A small masked image model, trained from scratch.
Model: 32-pixel images, encoder arch vit, encoder patch size [2, 2], encoder layers 6.
Data: 48542 training examples, 12.0 epochs.
Rows from block 5 of the encoder of a small masked image model, named by matrix and row number. Rows with one number belong to one neuron. Each number is 128 + 32 x the weight over its row's rms, rounded and kept within 0 to 255. All counts start at 0.
Before each neuron's rows are labels from the 100 images, of 14976, where the neuron reaches its highest value: "top examples" is what is common among them. Only what is clearly more common there than usual is listed. The data: microscope photos of single blood and bone marrow cells. In brackets: how many of the 100.
# fc1: MLP up (encoder.blocks.5.mlp.fc1.weight, 768x192), inputs 96-191
# fc2: MLP down (encoder.blocks.5.mlp.fc2.weight, 192x768, transposed), outputs 96-191

top examples: smear: peripheral blood (86); cell type: segmented neutrophil (53)
fc1.392 [133 155 146  67 149 122  95 102 136 129 156 119 105 161 136 180 165 140 155  70 130 110  98 116  97 141  54 135 104 204 156 182  76  90  88 136 165 170 136  99  88 157 161 132 100 107 146  94 118 129 113  82 169 109 167 133 155 124 111 132 145 139 107  95 156 145 182 154 104 134  72 132 138  88 155  84  40  89 161 121 148 159 101 158 148 170 119  85 137 133 199 149 167 147 141 123]
fc2.392 [132 100 118 152 132 118 154 123 151 137  97 104 139 147 140  84 110 117 158 141 165 127 111 142 129 148 162 144 157 142 123  93 127 153 153 146 109 116 147 141 150 118 105 156 170 134 101 106 103 156 120  98 153 114 127 120  83 141 209  91 122  88 129 150 105 100  84 113  75 127 127 145 174 107  85 155 186 178 122 105 134 107 162  83 132 123 108 120 129 149  99 120 119  86  86 139]

top examples: cell type: eosinophil (25)
fc1.476 [117 111 188  76  69 116 189 145 113 124  90 129 189 114 128 135 106 113 133 137 101 134 187 145  90 194  73 140 141 112 118 170  93 153 133 118 109 107 170  88 162 132  60 146 144 119 157 143 156 132  83 163 178  93 119  95  70 137 177 118  79 127 126  96 103 150 135 123  74  94  86  66 148 166 145 111 117 183 123  90 137 137 122 102 100 177  64 120  78 147 147 194  99 125 173 118]
fc2.476 [118 110  97 167 129 117  76  89 132 161 122 125 103  81 183 143 156 115 140  95 162  84  57  91 156  64 136  71  78  59 128 125 138 170 109 144 185 153  89 154 102 105 201 111 131 123 136 142 136  69 142 147 120 129 142  98 165 164  66 157 171 110 118 142 175 156 120 120 164 140 119 135 126 135  49 121 120 101 149 173 102 177 141 143 126  98 158 144 158 126  97  92 126 179 105 108]

top examples: cell type: artefact (37)
fc1.743 [153 127 165 134  80 183 108  96 153 113 105 108 158 107 112 132 119 115 162 106 170 116  83 140 159  77  93 145 116 155  89 133  94 159 186 147 121  87 151 115 216 147 123 127  94 141 131 168 138 134 177 148 150 137 123 151  90  71 126  42 161 138 170 137  97 102 159  61  62 160 111 172 199 182 163 100 169 118  88 139 128 107 125 134 144 128 136 136 181 105 183 161 170 154 118 122]
fc2.743 [124 147  78 143 142 129 146 119 166 106 113 127 113 173 160 116 121 167 141 148 109 145 125 102 102 119 108 117 145 134 120 184  91 119 119 124 145 130 129 122 129 128 158 140 128 132 127 127  98 135 118 121 161  98 139 109 137 131 220 133 119 115 114 140 121 135 124 181 148 117 114 113 114  33 110 118 128 114  86 113 108 156 132 135 114 165 107 118 121 167 128  87 166 132  99 108]

top examples: cell type: eosinophil (32)
fc1.680 [ 72 160 235 129 153 206 110  78 138 136  77 114 176 173 135 163  88 147 118 115 208 128 162 170 114  97 134 140 120 140 140 149 110 157  97 121 130 161 156 142 131 134 133 102 159 122 100 134 120 135 151 124  62 119  87 128 118 113 116 145 119 123 128 109 132 127 140 150 126  59 123 199 182 179  96 123  89 173 150  79 139 104 106 147  98 108  85 144 123 125 179 161 166 146 179 152]
fc2.680 [116 114  79 145 135  98 146 148 162 134 143  80  61 130 127 128 176 120 145 140  90 140 116 127 158 176 128 122 122 102 134 204 109 107 135 125 118 115 132 103 143  84 121 177  91 139 144  95  99 106 115 127 187 136 174 168 157 183 132  75 122 130 133 197 167 105 155 108 137 193 105  62 101  67 167 106 151 137  54 127  85 184 162 112 144 161 156  69 116 149 128 105 128 106 115 108]

top examples: cell type: promyelocyte (57)
fc1.58 [ 78 130 146  35 162 134 160  92 148 124 150  59 111 160 103 175 193 158 177 126 128  93  99 112 160 189  64 133 153 148 147 180  97 134 106 160 163 100 139 135  85 209 145 120 138  97 134 128 126 161  86  87 119 114 182  96 179 107 171 167 130 146 120  71 165 145 137 170  56 150  90 134 179 117 120 140  78  73 176 131 150 168 111 113 133 134 135 121 176  97  78  93 151 151  60 130]
fc2.58 [149 115 126 143 136 113 134 111  93 149 128  83 163 153  56 101 133  98 186  92 170 143 153 128  72 110 162 179 157 155  91 116  70 113 148  85 122 120 147 130 103 101 136 130 175 127 138 119 144 110 123  76 121 126 148 134 134 128 149  57 152 134 152 173 133 137 117 137  75 108 128 123 148  94  84  97 172 152 128 130 141 108 130 126 132 142  91 109 130 157 126 109 127 112  43 123]

top examples: cell type: promyelocyte (43)
fc1.689 [136 131 103  53 107 120 102 113 143  81 105 124 186 169 167 183 158 144 119  87 112 115 140 135 131 105  99 165 101 140 151 204  80  95 126 161 145 197 128  95  90 107 148 108  97  99 136 170  83 161 110  98 156 166  93  74 102 132 163 167 136 125  86 102 143 130 111 122 139 103 102 116 147 194 102 111  78 146 123  97 122 137  94  66 149 177  79 137  79 137 155 149 156 142 188 195]
fc2.689 [111 161 128 163 125 130 151 145  82 149 123 143  88 110 135  87  91 128 178 155 137 140 113 118 120 147  76 138 120 122 139 116 170 129  85 131 136  91 137 107 172 114  96 145 140 122  83  88 123 147 110 136 116 106 168 104 128 175   0  83 106 115 136 136 126 143 142 172  91 155 191 150 157  55  99  75 153 120 144 157 155 121 142 161 152 144 163 137 184 108 106 116 102 147 119  94]

top examples: cell type: promyelocyte (40)
fc1.307 [117 147 152 142 135 186 132 139  60  83 118  69 129 147  82 123 195 154 143 115 158 161 101 108 104 157 117 134 154 205 179  89 139 147 124 122 179 162 145 108  56 157 168  88 154 103 172 124  97 142  48  95 131 169 146 169 140  95 224 147  93 139 108 157 151 163 153 136 129 176 132 154 112 141 166 103  79  92 138 170 144 189 170 135 142 109 150 102 175 112 171 127 129 164 165  78]
fc2.307 [124 132 106 147 185  97 137 144 179 157  91 132  69 153 144 122  94 124 156 135 101  57 105 151 135 161 117 157 127 142 113 154  90  80 139 143  91 122 104 109 151  91  86 166 115  86 125 106 103 137  97  64 155  88 138 123 123 152 153  79 122 130 148 135 123 137 115 147  75 150 129 117 148  36 129  86 149 160  86  74  97 153 125 149 150 153 120 126  86 163 126  71 116  90  64 124]

top examples: smear: peripheral blood (63)
fc1.567 [158 141  99 132 130 111 130  95 168 160 181 119 120  76 189  89 123 157  54 157 122 128 132 113 115 143 136 110 114 100  38  87 113 175 123 126 148 121 154 169 135 162 122 111 171 161  35  99 149 113 168 167 124 148 124 116 136 123  96 152 160 107 184 129 119  95  70  90 133 136 167 140 162 100 115 161 169  89 127 134 131 128 133 127 102 112 123 141 137 142  24  97 121 165  44  97]
fc2.567 [113 112 130  88 140 156 101 166 114 104 117 122 126 142 112 156 133  92 166 101  79 134 109 137 160 102 164  91 121  90 226 140 117  95 176 162 130 110 102 123 155 159 141 123 124 128 190 173 123  93 103 111 189 121  96  96 114 126 126 108  81 171 132 126 130 164 114 123 170 101 106 133  76  98 139 100 156 151 136 153  88 141 131 128 134 116 103 156 125 111 178 147 104 124  95 127]

top examples: cell type: promyelocyte (40)
fc1.703 [107 146 207  71 114 112 101 119 139 151  72  93 159 148 120 142 141 157 144 109 129 107 137 143 151 106  97 126 101 171  94 155  85 211 121 146 125 131 165 125 128  90 137 146 201  75 127 124  65 178 121  98  58 164 110 168 136 131 198 173 105 132  64  80 162 177 116 159 140 123 116 156 105 254 149 140 142 134 116 105  64 180 114 127 136 150 129 120  94 146  88  95 147 126 135 124]
fc2.703 [175 106 103 188 143 161 109 150 106 108 137 106 103 155 131 139  89  77 120 112 137 119 125 140 130 155 126 148 181  80 213 145 166  59 118 140 127 150  93 102 131 103 115 106  93 118 143 156 120 111  43  99 198 132 129 102 104 102  56 114  97 137 161 170 132 103 127  96 100 153 161 146 188  40 120  97 145 102 146 124 152 132 157 140 165 100 105  94 168 118 142 133  81  73 101 119]

top examples: cell type: promyelocyte (36)
fc1.129 [145 161 161 180  85 161 144  74 165 145 137 123 160 137  85 150 127 154 132  95 203 123 159 116 140  74 108  63 129 100  80  93 196 180 122 141 148 106 192 148 116 142 170 117 159  97 125 123 115  92 151 101 146 125 119 131 147 139 146 104 110  99 153 176 142 147  82 136 109 139  57  57 111 154 115 131 122 116  93 139 132 133 131 163 117 136 123 152 110 146 163 177 147 125 153 124]
fc2.129 [159 129 144 105 131 121 104 137 115  90 136 100  56 148 122  90 122 108 123 130 108  98 148 153  84 148 143 210 142 138 146 171  86  45 155 124 109 151  86 104 147  93  71 127 133 149 132 114 116 171  77 121 189 104 139 149 123 118 155 118  88 122 139 109 140 134 164 114 101 126 183 184 173  34 151  83 166 125 121 108 107 138  84 129 137 142 150  98 146 128 121  70 116 135  39 115]

top examples: cell type: promyelocyte (35)
fc1.214 [134 137 225 149 151 167 139 144 121 144 157 124  73  95 109 110 143 165 171 106 150 132  78  99 120 148 170 143 129 158 158  74 115  90 127 146 151  77 156 124  96 168 111  78 127 125 168  89 145 120 133  83 126 127 175 150 117  90 103 150 144 136 136 153 131 136 179 147 135 188  85 131 171  54 210  97 127 116 154 141 162 176 151 206 128 116 192 171 213 137 202 149 169 122  50 128]
fc2.214 [133 132 106 104 117 113 134  86 166 121 116 106 109 185 154 112 113  96  99 138 166 109 145 180 103 146 108 146 151 123 125 158 105 123 174 113  84 121 134 154 163 107 135 163 133 117  96 128 137 126 131 109 164 137 111 117 144 148 245  51 128 120 159 121 121 109  77 136 103 102 144 143 147 108 104 130 147 128 117 113 110 125 133  95 157 161 110  63  60 131 105  92 134 101  96 118]

top examples: smear: peripheral blood (100)
fc1.513 [138 122 114 136  93 122 157 108 153 163 164 132  87 101 139 102 101 142  79 108  93 181 147 118 163 139 164  92 113  60 154 197 114 141 157  84 142  54 161 133 129 153  95 127 143 145 135 161 175 104 159 214  75  81 103  23 140 132 105 121 138 157 149  96 114 142  66 108 134  85 171 107 147 115 101 142 180 115 128 134  69 101 115 120 110 117 118 104 100 110  53 117  86 156  70 114]
fc2.513 [169  97 131 101 123 117 108 121 122 135 142 172 170 107 108 147 140 100 147 150 125 118 119 107 117  91 150 113 152 153 133 100 134 130 164 148 115 138 114 182 122 136 135 101 173 159 122 169 162 123 119 188 178 145 122 148 158 105   0 165 113 149 123 120 108  65 119 157 132 102 118 129 129  88 133 160 122 109 149 180 153  78 136 136 121  95 119 155 120 143 122 152 140 157 157 170]

top examples: cell type: eosinophil (61); smear: peripheral blood (61)
fc1.497 [ 95  93 119 115 119 187 108 150 100 115  78 102 163 115 187 167  99  94  80 109 154 114 138 144 170  89 183 117 100 137 101 104 125 184 128 129 115 174 112 182 142 104 119 123 192 136 117 139 110 150 183 106 115 146 129 136  75 101 110 112 136 145 153 135 114  66  84 137 150 171 115 100 157 135 147 148 114 130  99 159 116  88 108 118 123 120 153 122 108 172  74  78 122  87 117  79]
fc2.497 [123 124 157 142 159  96 111 163 175 105 150 142 108 101 124 114 194 156 153 155  89 115 136 146 101 143  84 128 142 120 149 152 130 115 105 115 114 144 137  97 128 173 132 171  68 117 150  73 142 115 120 114 174 145 149 160 146 144  82 137 145 120 125 127 143 133 213 138 113 135 127 189  68  74 121  94 119 141 129  87 119 190 147 111 149 139 103 129 148  81 242 147 128 169 152 127]

top examples: cell type: artefact (34)
fc1.366 [ 91 132 135 103 142 115 134 149 117 127 112 138 149 110 193 207 118 100 117 144 108 146 132 143 136 129 129 158 165 146 139 225 121 113 116 123  57 124 144 140 157 158 132 177 148 131  74  95 139 158 149 179 157  94 126 127 142 153 121 103  77 113 103 138  92 179 155 172  96 107  65  90 120 152 122 132  52 142  79 117  94 104 117 115 120 145  72 122  97 172 159 109 163 128 170 140]
fc2.366 [145 106 126 137 128 142 103 136  98 171  81 110  62 122 131  99 112 118 121 158  94 107  97 112 191 148 109 105  84  73 145  95 151 161 125 176 191 146 153  91 110  76 119 106  85  94 183 149 128 118 124  90 158 152 127  99  85 141 111 159 175 149 117 128 203 101  95 103 129 106 174 141 136 116 124 119 177 158 169 160 140 159 132 117 112 124 165 128 150 117 115 126  89 100 168  99]

top examples: cell type: promyelocyte (27)
fc1.368 [140 166 143 151 151 170 109 132 103 132 113 134 115 149 123 148 158 130 125  91 166 111  86 110 147 130 143 161 102 163 121 137 135 107 149 149 128 123 107 144 140 126  75 123 101  94 157 118 145 117  81 149  79 162 112  67  74  47 106 158 144 144 135 114 110 124 197 115 111  95 111 151 167 112 102  47 121 124 195 161 143 147 124 132 193 136 155 120 120 106 141  82 106 106  71 171]
fc2.368 [137 105  80  90 115 111 139  60 165 110 166  92 166 116 148  98 147 139 154 117 128 150 156 144  95 110 151 112 113 111 112 147  48 148 141  90 122 115 167 120  95 136 175 102 131 147  95 132  93 135 176 116 137 148 145 170 198 165 212  77  97 132 101 168  92  89  68 164 153 172  68 105  99 126 102 173 139 146  79  85  72 142 131 126 107 187 117  92 109 133 140 131 166 178 172 103]