From a checkpoint of a small masked image model: encoder arch vit, soap at rate 0.0019.
Rows from block 0 of the decoder of a small masked image model, named by matrix and row number. Rows with one number belong to one neuron. Each number is 128 + 32 x the weight over its row's rms, rounded and kept within 0 to 255. All counts start at 0. After the name is the row's rms in percent of the matrix's.
After each neuron's rows are labels from the 100 images, of 14976, where the neuron reaches its highest value: "place" is the part of the image that holds the peak. Only what is clearly more common there than usual is listed. The data: microscope photos of single blood and bone marrow cells. In brackets: how many of the 100, against the usual share in percent.
# fc1: MLP up (decoder.0.mlp.fc1.weight, 768x192), inputs 96-191
# fc2: MLP down (decoder.0.mlp.fc2.weight, 192x768, transposed), outputs 96-191

fc1.39 112 [ 81   6   0 107 187 219 188 166 144 182 144 154 156 131 133 161 133 140 143 128 135 120 128 135 134 117 115 131 134 130 149 142 111 154 110 140 110 147 140 122 121 137 108  95 149 121 127 123 142 150   0   0  10 108 129 131 133 124 118 129 103  95 104 142 113 140  92 125 121  96 130 112 132 111 143 136 142 138 137 125 138 148 109 158 106 129 119 128 114 121 121 102 104 106 106 112]
fc2.39 100 [212  60 142 164 255 173 161  95 131 103 100 138 125 121 142 100 150  99  41 138 133 103 124 107 131 153 111 121 146 122 108 135 140 149 136 107 150 153 132 107 129  74 135 152 119 137  59 118 130 156  80   8  41 106  94 150 131 120 141 126 134 103 167 204 142 151 136 130 101 192 134 159 128 121  98 105 108  98  71 119 125 183 117 100 176 137 125 124 103 150 101 167 138 103 106  98]
place: bottom centre (50 vs 11.7); top centre (48 vs 11.7)

fc1.319 087 [128 118  86  70 151 179 108 142 111 149 203 137 129 121 128 153  80 129 154 212 188 147 113 171  90 115  93 115 123 105 166 138 138 175  96 132 139 122 113 140 153 152 169 105 149 172 127 150 117 155 117 117  96  90 110  64  74 125 178  99 113  86  96 187 147 127  73  44  83 140 131  83  94 117 131 161 122 111 120 130 137 140 127 151 100 166 114  98 122  90  83  96 135 149 113  63]
fc2.319 084 [119 114 140 144 178 101 145 152 112 110 115 139  95 153 113 110 136 199 107 159 182 141 198 139 112  88 165 133 188 117 105  95 100 194  53 156 180  92 126 117 109  89  91 140 188 120 107 154 123 129 118 133 138  74 121  77 124 119 121 133 139 130 111 136  72 139 168 100 177 155 186  80 170 143 115 127 138 117 165 161 122 100 113  83 117 113 111 150 127 110 102 116 135 134 115 116]
place: bottom centre (72 vs 11.7)

fc1.172 110 [144 119 152 160 150 157 150 159 134 164 159 148 122 122 164 110 121 132  90 105 157 152 121 194  90 133  97 135  88 136 151  92 127 177 123 133 119  70 130 130 101 126 175 139 145 124 150 157 139 108 132 121 171  81 124 144 121 179 155 100 133 102 136 151  92  94 109 136  94  89 141 100 102 157 174 125 144 136 136 134 110 107 145 156 155 114 144 135 166 107 181  95  91 130 105 163]
fc2.172 101 [100 105 161 135 130 150 134 152 122  97 170 160 155 113 143 130  74 111 178 161  87 122 133  70 179 125  82 168 139 118 111 122  80  92  52 121 117 118 159 105 135 223  79 113 148 151  99 108 137 110 127 146  94 134 135  65  54 161 156 111 115 172 113  95 160 152 112 158 133 189  69 176 102 114 118 150 139 105 164 163  99 159 153 132 132 147 118 157 149  82  67  96 117 188  93  83]
place: bottom left (45 vs 9.8); bottom right (31 vs 9.8)

fc1.160 120 [146 128 141 154 115 191 123 121 121 168 132  97 122 162 167  83 110 149 156 109  72 176 115 144  84 179 143 141 127 161 160 145 190  96 156 136 116  97 140 179 161 165 129 109 104 136 159 151 143 115 120  99 111  83  76 154  80 119 180 125 157 112 121 131 128  80 123 122 127 141 125  93 118 149  88 111 161 174 103 167 162 116 142 120 120  81 182 116 117 136 102 139 100 113 122 166]
fc2.160 134 [124 161 109 132 154 113 137 134 121  88  94 108 196 103 133 158  66 128 151 111 155 144 126 167  88 111 145 127 138 142 123 204 124 141 126 102 163 142 125 141 171  93 102 114 144 107 184 185 102 126 108  99 141 116  96 102 152 183 120 128 145 119 170 139 121 140 102 139 148 128 125 137 139 111 152 183 143 174  81 111 154 145 177 149 134 166 204 166 117 113 148 182 127 119 201 124]
place: top centre (89 vs 11.7)

fc1.452 102 [214 106  56  38  99 153 137 128 143 112 138 103  95  93 162 124 126 148 124 145  85 103 117 146 108 114 108 153  98 109 121 131 139 137 130 103  96 107 156 147 128 142  79 161 104  91 127 112 121 203 190  94  50  40  98 110 135 137 124 144 120 119 109 151 141 115 143 127 148 128 117 146 184 129 131 141 143 161 162 142  88 100 117 107 140 122 128  83 132 129 143 116 116 122 116 115]
fc2.452 161 [183 135  89 111 117 132 196 115 116 144 165  86 189 167 149 152 121 149 121 148 120 110  97 189 126 139 127 142 152 125  51 115  80 160 164 102 149 133 185 132 110 129 172 100 108 106 182 114 132 110 122 150 132  80 114 131 197  57 114 104 123 154  82 107  90 147 162 191 131  77  67 135 203 119 149 113 119 126  90  83 150 218 180 159 146 119 131  83 146 148 148 137 116 121 130 145]
place: centre (100 vs 14.1)

fc1.391 137 [251  74  43  57 111 156 130 129 130  83 130  76 107 117 142 108 107  82 119 145  78 109 125 122  84 125 129 115  88  69 119 134 210 156 163 118  99 154 132 134 155 109  88 152 147  81 139 135 131 168 185 120 122  57  62 119 132 170 161 136  87  63 140 170 148 117 170 117 138 143 136 144 167 115 105 105 112 150 173 166 104 114  83 123 142 130 150  72 158 160 138 117 131  92 195  96]
fc2.391 129 [126 134 117 161 103 142 188 117 155 119 200  91 142 153 144 144 143 131 170  88 143 118  99 173 160 110 134 152  89 134  99  89  94 164 151  93 104 150 164  96  92 115 154  92 148 118 153 133 159  94  63 109 134  93 145 108 177  91 140 102  99 159 125  84  88 147 156 174 162 126 155 142 162 161 192 103 125 164 114 135 165 146 181 160 139 116 129 126 152 140 121 111 116 139 157 155]
place: centre (100 vs 14.1)

fc1.755 113 [154 145 175 162 142 132 143 131 186 134 111 152 125 131 128 148 149 106 168 133 142 161 107 148 149 103 148  89 167 141 138 140 106  95 135 162 132 154 111 104 118 126 130 112 102  99 129 116 143 120 125 153 165 138 128 152 109 102 121 152 127 109 116 126 155 122 111 116  95 128 121 126 122 122 138 108 151 135 126 141 142 132 102 126 141 151 134 119 109  85 152 132 122 122  97 154]
fc2.755 110 [181 127 169 168  92 103 119 132  93 172 133  98 176  98  75 142 118 125 131  85  94 111 130  88 107 182 149 117 132  94 130 138  71 161 155 130 130 105 191 122 112 128 169 124 127 171 129 109 105 110 122 218 112 137 157  88 145 138 143 104 109 116 164  79 139 181 143 135 146 136 131 120 145 109 152 119 125 156 125 134 169 134 157 108  93  84 115  95 154 133 128 137  94 147 179 130]
place: bottom left (51 vs 9.8)

fc1.683 088 [120 125  53  23 130 156 121 180 127 111 123 157 121 107 167 168  99 103 127 148 153 165 123 134  94 125  77 102 117 175 125 138 106 140 124 128  87 153 148 177 130 180  59  74 132 172 182 166 130 219 115  66  50  42 109 146 116 137 152 100 169 121 113 134 174 139 108 167 119 111 122 134 165 106 119 110 125 137 168 177  91 139 121 172 101 108  79 114 125 107  80  92 135 135  92 122]
fc2.683 073 [ 81 123 111 143 155 135 159 163 153 135 176 181 174 184 151 137 102 140 118  78  87 119 167 131 171 107 110 190 111 110 108 173 118  96  82 110 177 178 148 128 134 143 124 104  87 146 101 118 110 154 144  71  62 139 133  62 150 139 141  98 108  86 100 137  70 147 151 124 118 131 158 119 111 152 139 148 111  96 112  92 148 134 118 100 153 156 198 190 133  81 133 185 113 145 154 191]
place: top centre (100 vs 11.7)

fc1.204 111 [188 139 163 149 153 137 165 149 158  84 126 131 141 158  85 139 127 133 104 109 130 132  71 162 174 128 108 146 180 129 136  62  98 182 139 124 117  49 177 212 121 138 173  94 118 154 103 134 150 151 179  89 128 122 132 109 160  66  89 155 147  75 202 137  92 119  91 140 133 158  96 142  76 111  81 121 130 111 119 155 101 130 120 119 136 128 114 153 114 154 144  85 176  98 135 152]
fc2.204 082 [101 158 126 155 130 135 133 167 127 135 119  94 170 174  98 130  96 127 147 102 133 157 149 184 145 123 139 158 108 118 105 100  77  80 115 124 135  98 102 147  92 115 132 101  99 105 126 181  83  91  97  56 169 133  89  74 160  78 179 152 155 123 111 116 128 184 161  60 159 127 111 141 187 158 159 142 163 131 142 140  92 147  92 131 166 185 162 175 100 150 249 169 131 127 127 158]
place: centre (35 vs 14.1)

fc1.371 094 [116 120  83   0  14 149 168 196 150 156 157 137 150 106 109 113 131 136 135 130 148 144 151 105 100 122 101 111 108 130 133 138 139 171 119 119 121 137 121 135 133 147 106 114 150 121 190 130  86 151 214 111   0   0  50  83 129 115 172 126 158 119 102 127 114 111 137 101 138 113 125 147 143 118 126 102 118 105 154 132 127 143 105 124 131 118 122 139 125 145 127 110 125 113 137  97]
fc2.371 086 [134 182  76  51  57  64 150  95 146 151 129 105 130 140 142 145 141 139 129 156 127  93 114 117 140 173 153 112 124 163 109 145 131 129 162 128 157  98 134 155 139 132 124  74  81 114  91 173 116 210 193 120  62  19  90 130 120 107 144 134  88 145  63 168 111 105  79 168 140 135 131 147  67 107 120 143  82 124 145 116 138 135 102 135  76 127 115  99 112 133 136  89 133 151  80  97]
place: centre (100 vs 14.1)

fc1.601 093 [159 121   0  31 127 137 112 147 137 128 158 125 159 140 130 133 163 144 169 115 157 146 118 129 168 116 146 140 101 145 117 130 122 107 124 130 127 140 127 124 162 130 124 113  96 142 163 139 148 251 143  33  39 102 110 108 121 117 120 127 113 142 106 131 128 154 120 132 111 125 123 140 135 107 131  98 152 175 126 171 125 159 127 102 127 133 153 124 119 162 125 146 101 130  96 116]
fc2.601 101 [192 115 109 125 103 123 126  93 151 155  95 110 109  95 145 134 110  95  62  91 103 133 130 114  84 141 139 122 155 173 184 119 145  86 146 137 211 111 135 134  99  92 189 167 123 145 131  79 118 160 167  54  93  81  92 123  94 159 101  84 127 122 156 145 127 117  93 126 118 112 158 134 109 142 108 107 122  89  82  98 135 119 105 137 147 106  99  92 117 102 107 124 129 108 148 120]
place: bottom centre (96 vs 11.7)

fc1.475 105 [125 145 138 103 119 127 112 152  73 125 129  50 114 161 149 133 170 160 174 147 116 133 122 132 134 167  72 101 142 159 206 179 151 105  99  59 141 144 193 101 166  83 132 147  98  75  89 109  76 151  58 141 112 165  80 136 165  68 145 147 152 148  72 162 136 151 143 148 107 144  68 133 111 151 120 132  44 139 153 153 117 159 143 147 152  67 166 129  89 114 120 119 148 137 133 138]
fc2.475 107 [166 124 152 130 159 123 157  77 128  86 129  83  92 185 130 134 118 138  87 114 162 129 131 156 139 129 127 100 183 119 168  77 157 182  95 154 145 127 107 132  88 113 159  94 190  97 111 139  66 167 106 144 141  80 155 119 140 205 171 136 136 158  63 129 141 206  96 115 147 138 121 164 105 178 137 159 128  85 135 100 115 128 127  91  92 127 111 142  89 179 137 167 121 114  71 178]
place: top centre (43 vs 11.7)

fc1.588 096 [151 158 146 150 146  77  84  72 160  66  96 142 127 127 103 140  78 134 111 135 131 124  90 144 119 139 156 154  92 106 128 119 184 138 136 116 129 159 114 107  84 133 134 125 172 159 132  75 184 103 159 173 156 183 129 181 132 149  94 136 137 163 161 177 141 150 165 122 173 130  75 134 149 116 159 102 118 136 115 102 141 143 145  92 117 162  90 121 154 106 136 114 128 183  98 143]
fc2.588 097 [126 204 121 139 158 122 106 108 116 111 141 156 148 201 123 107 147  82 176 144 117 119 137 132 176 115 105  94 134 118 114 171  92  74 181 160 169 192 142 143 154 147 118  90  83 142  80 122 101 184 101  82 140 161 134 200  86  76 117 188  84  74  73 125 134  87 160 112 116  46  97 151 171 137 107 205 153 161 153 144 124  88  82 179 104 122 104 163 135 185 109 140 103 103 134 136]
place: top centre (61 vs 11.7); top left (36 vs 9.8)

fc1.132 112 [116 127 152 124  98 170 157 122 155  76  94  54 193 108  93 110 134 148 144 172 134 134 161 144 136 113  87 155 173 125 142 171 121 118  78 117  83 132 135 169 133 134 180 132 125 135 131  96 121 144 111 101  94 113 160  85 115 165  94  94  93 107 151 127 179 130  95 103 124  96 141  75 130  94 180 145  84 132 117 147 106  88  59  72 108 147 133 138 117  79 162  84  95  79 110 209]
fc2.132 103 [108 125 143 122 171 152 144 189 168 164 143  99 173 133 110 135 173 171  87  72 133 184 120 146  68 101  81 120 154 113 162 163 141 140 136 165 195  79 157 128 122 147 100  97 121 117 106 172 121 170 171 181 145 132 125  75 142 185 162 134 124 150 113 154 145 132 129 128 202 175 175  99 143 208 130 160 134 142 122  98 107  98 179 110 111 155 139 127 140 169 160 201 176 141 138 123]
place: top centre (60 vs 11.7)

fc1.380 104 [135 171 161 103 126  61 135 115 151  96 156 150 149 130 126 160 100  95 118 111  68 122 102 145 157  67 161 138  94 121  75 117  94 145 120 106 136 219 123 131 142 100 156  99 122 148 118 171 176 173  96 152 102 122 134 147 160  82 113 123 205 136 169 146 131 129 134 207  85 137 139 173  72  99 106 137 154 118 121  75  97 154  82 150 120  58 111 141  52 106 176 130 137 123 101 179]
fc2.380 129 [155 121 115 140 138 107 148 137  87 175 106  88  63 135 145 115 113  69 132 132 102 176 139 142 107 148 161 121 152 128 128 124 170  71  47 120 138  66 162 124 150 126  80  96 137  70 106 102 111  65 132 102 155  86 132  90 139 143 148 151 185 147 107 160 118 187 126 116 141 138 152 120 146 120 164 112 108 122 162 133 126 102 109 158 146 199 127 109  73 143 197 113  94 106 106 156]
place: centre (47 vs 14.1)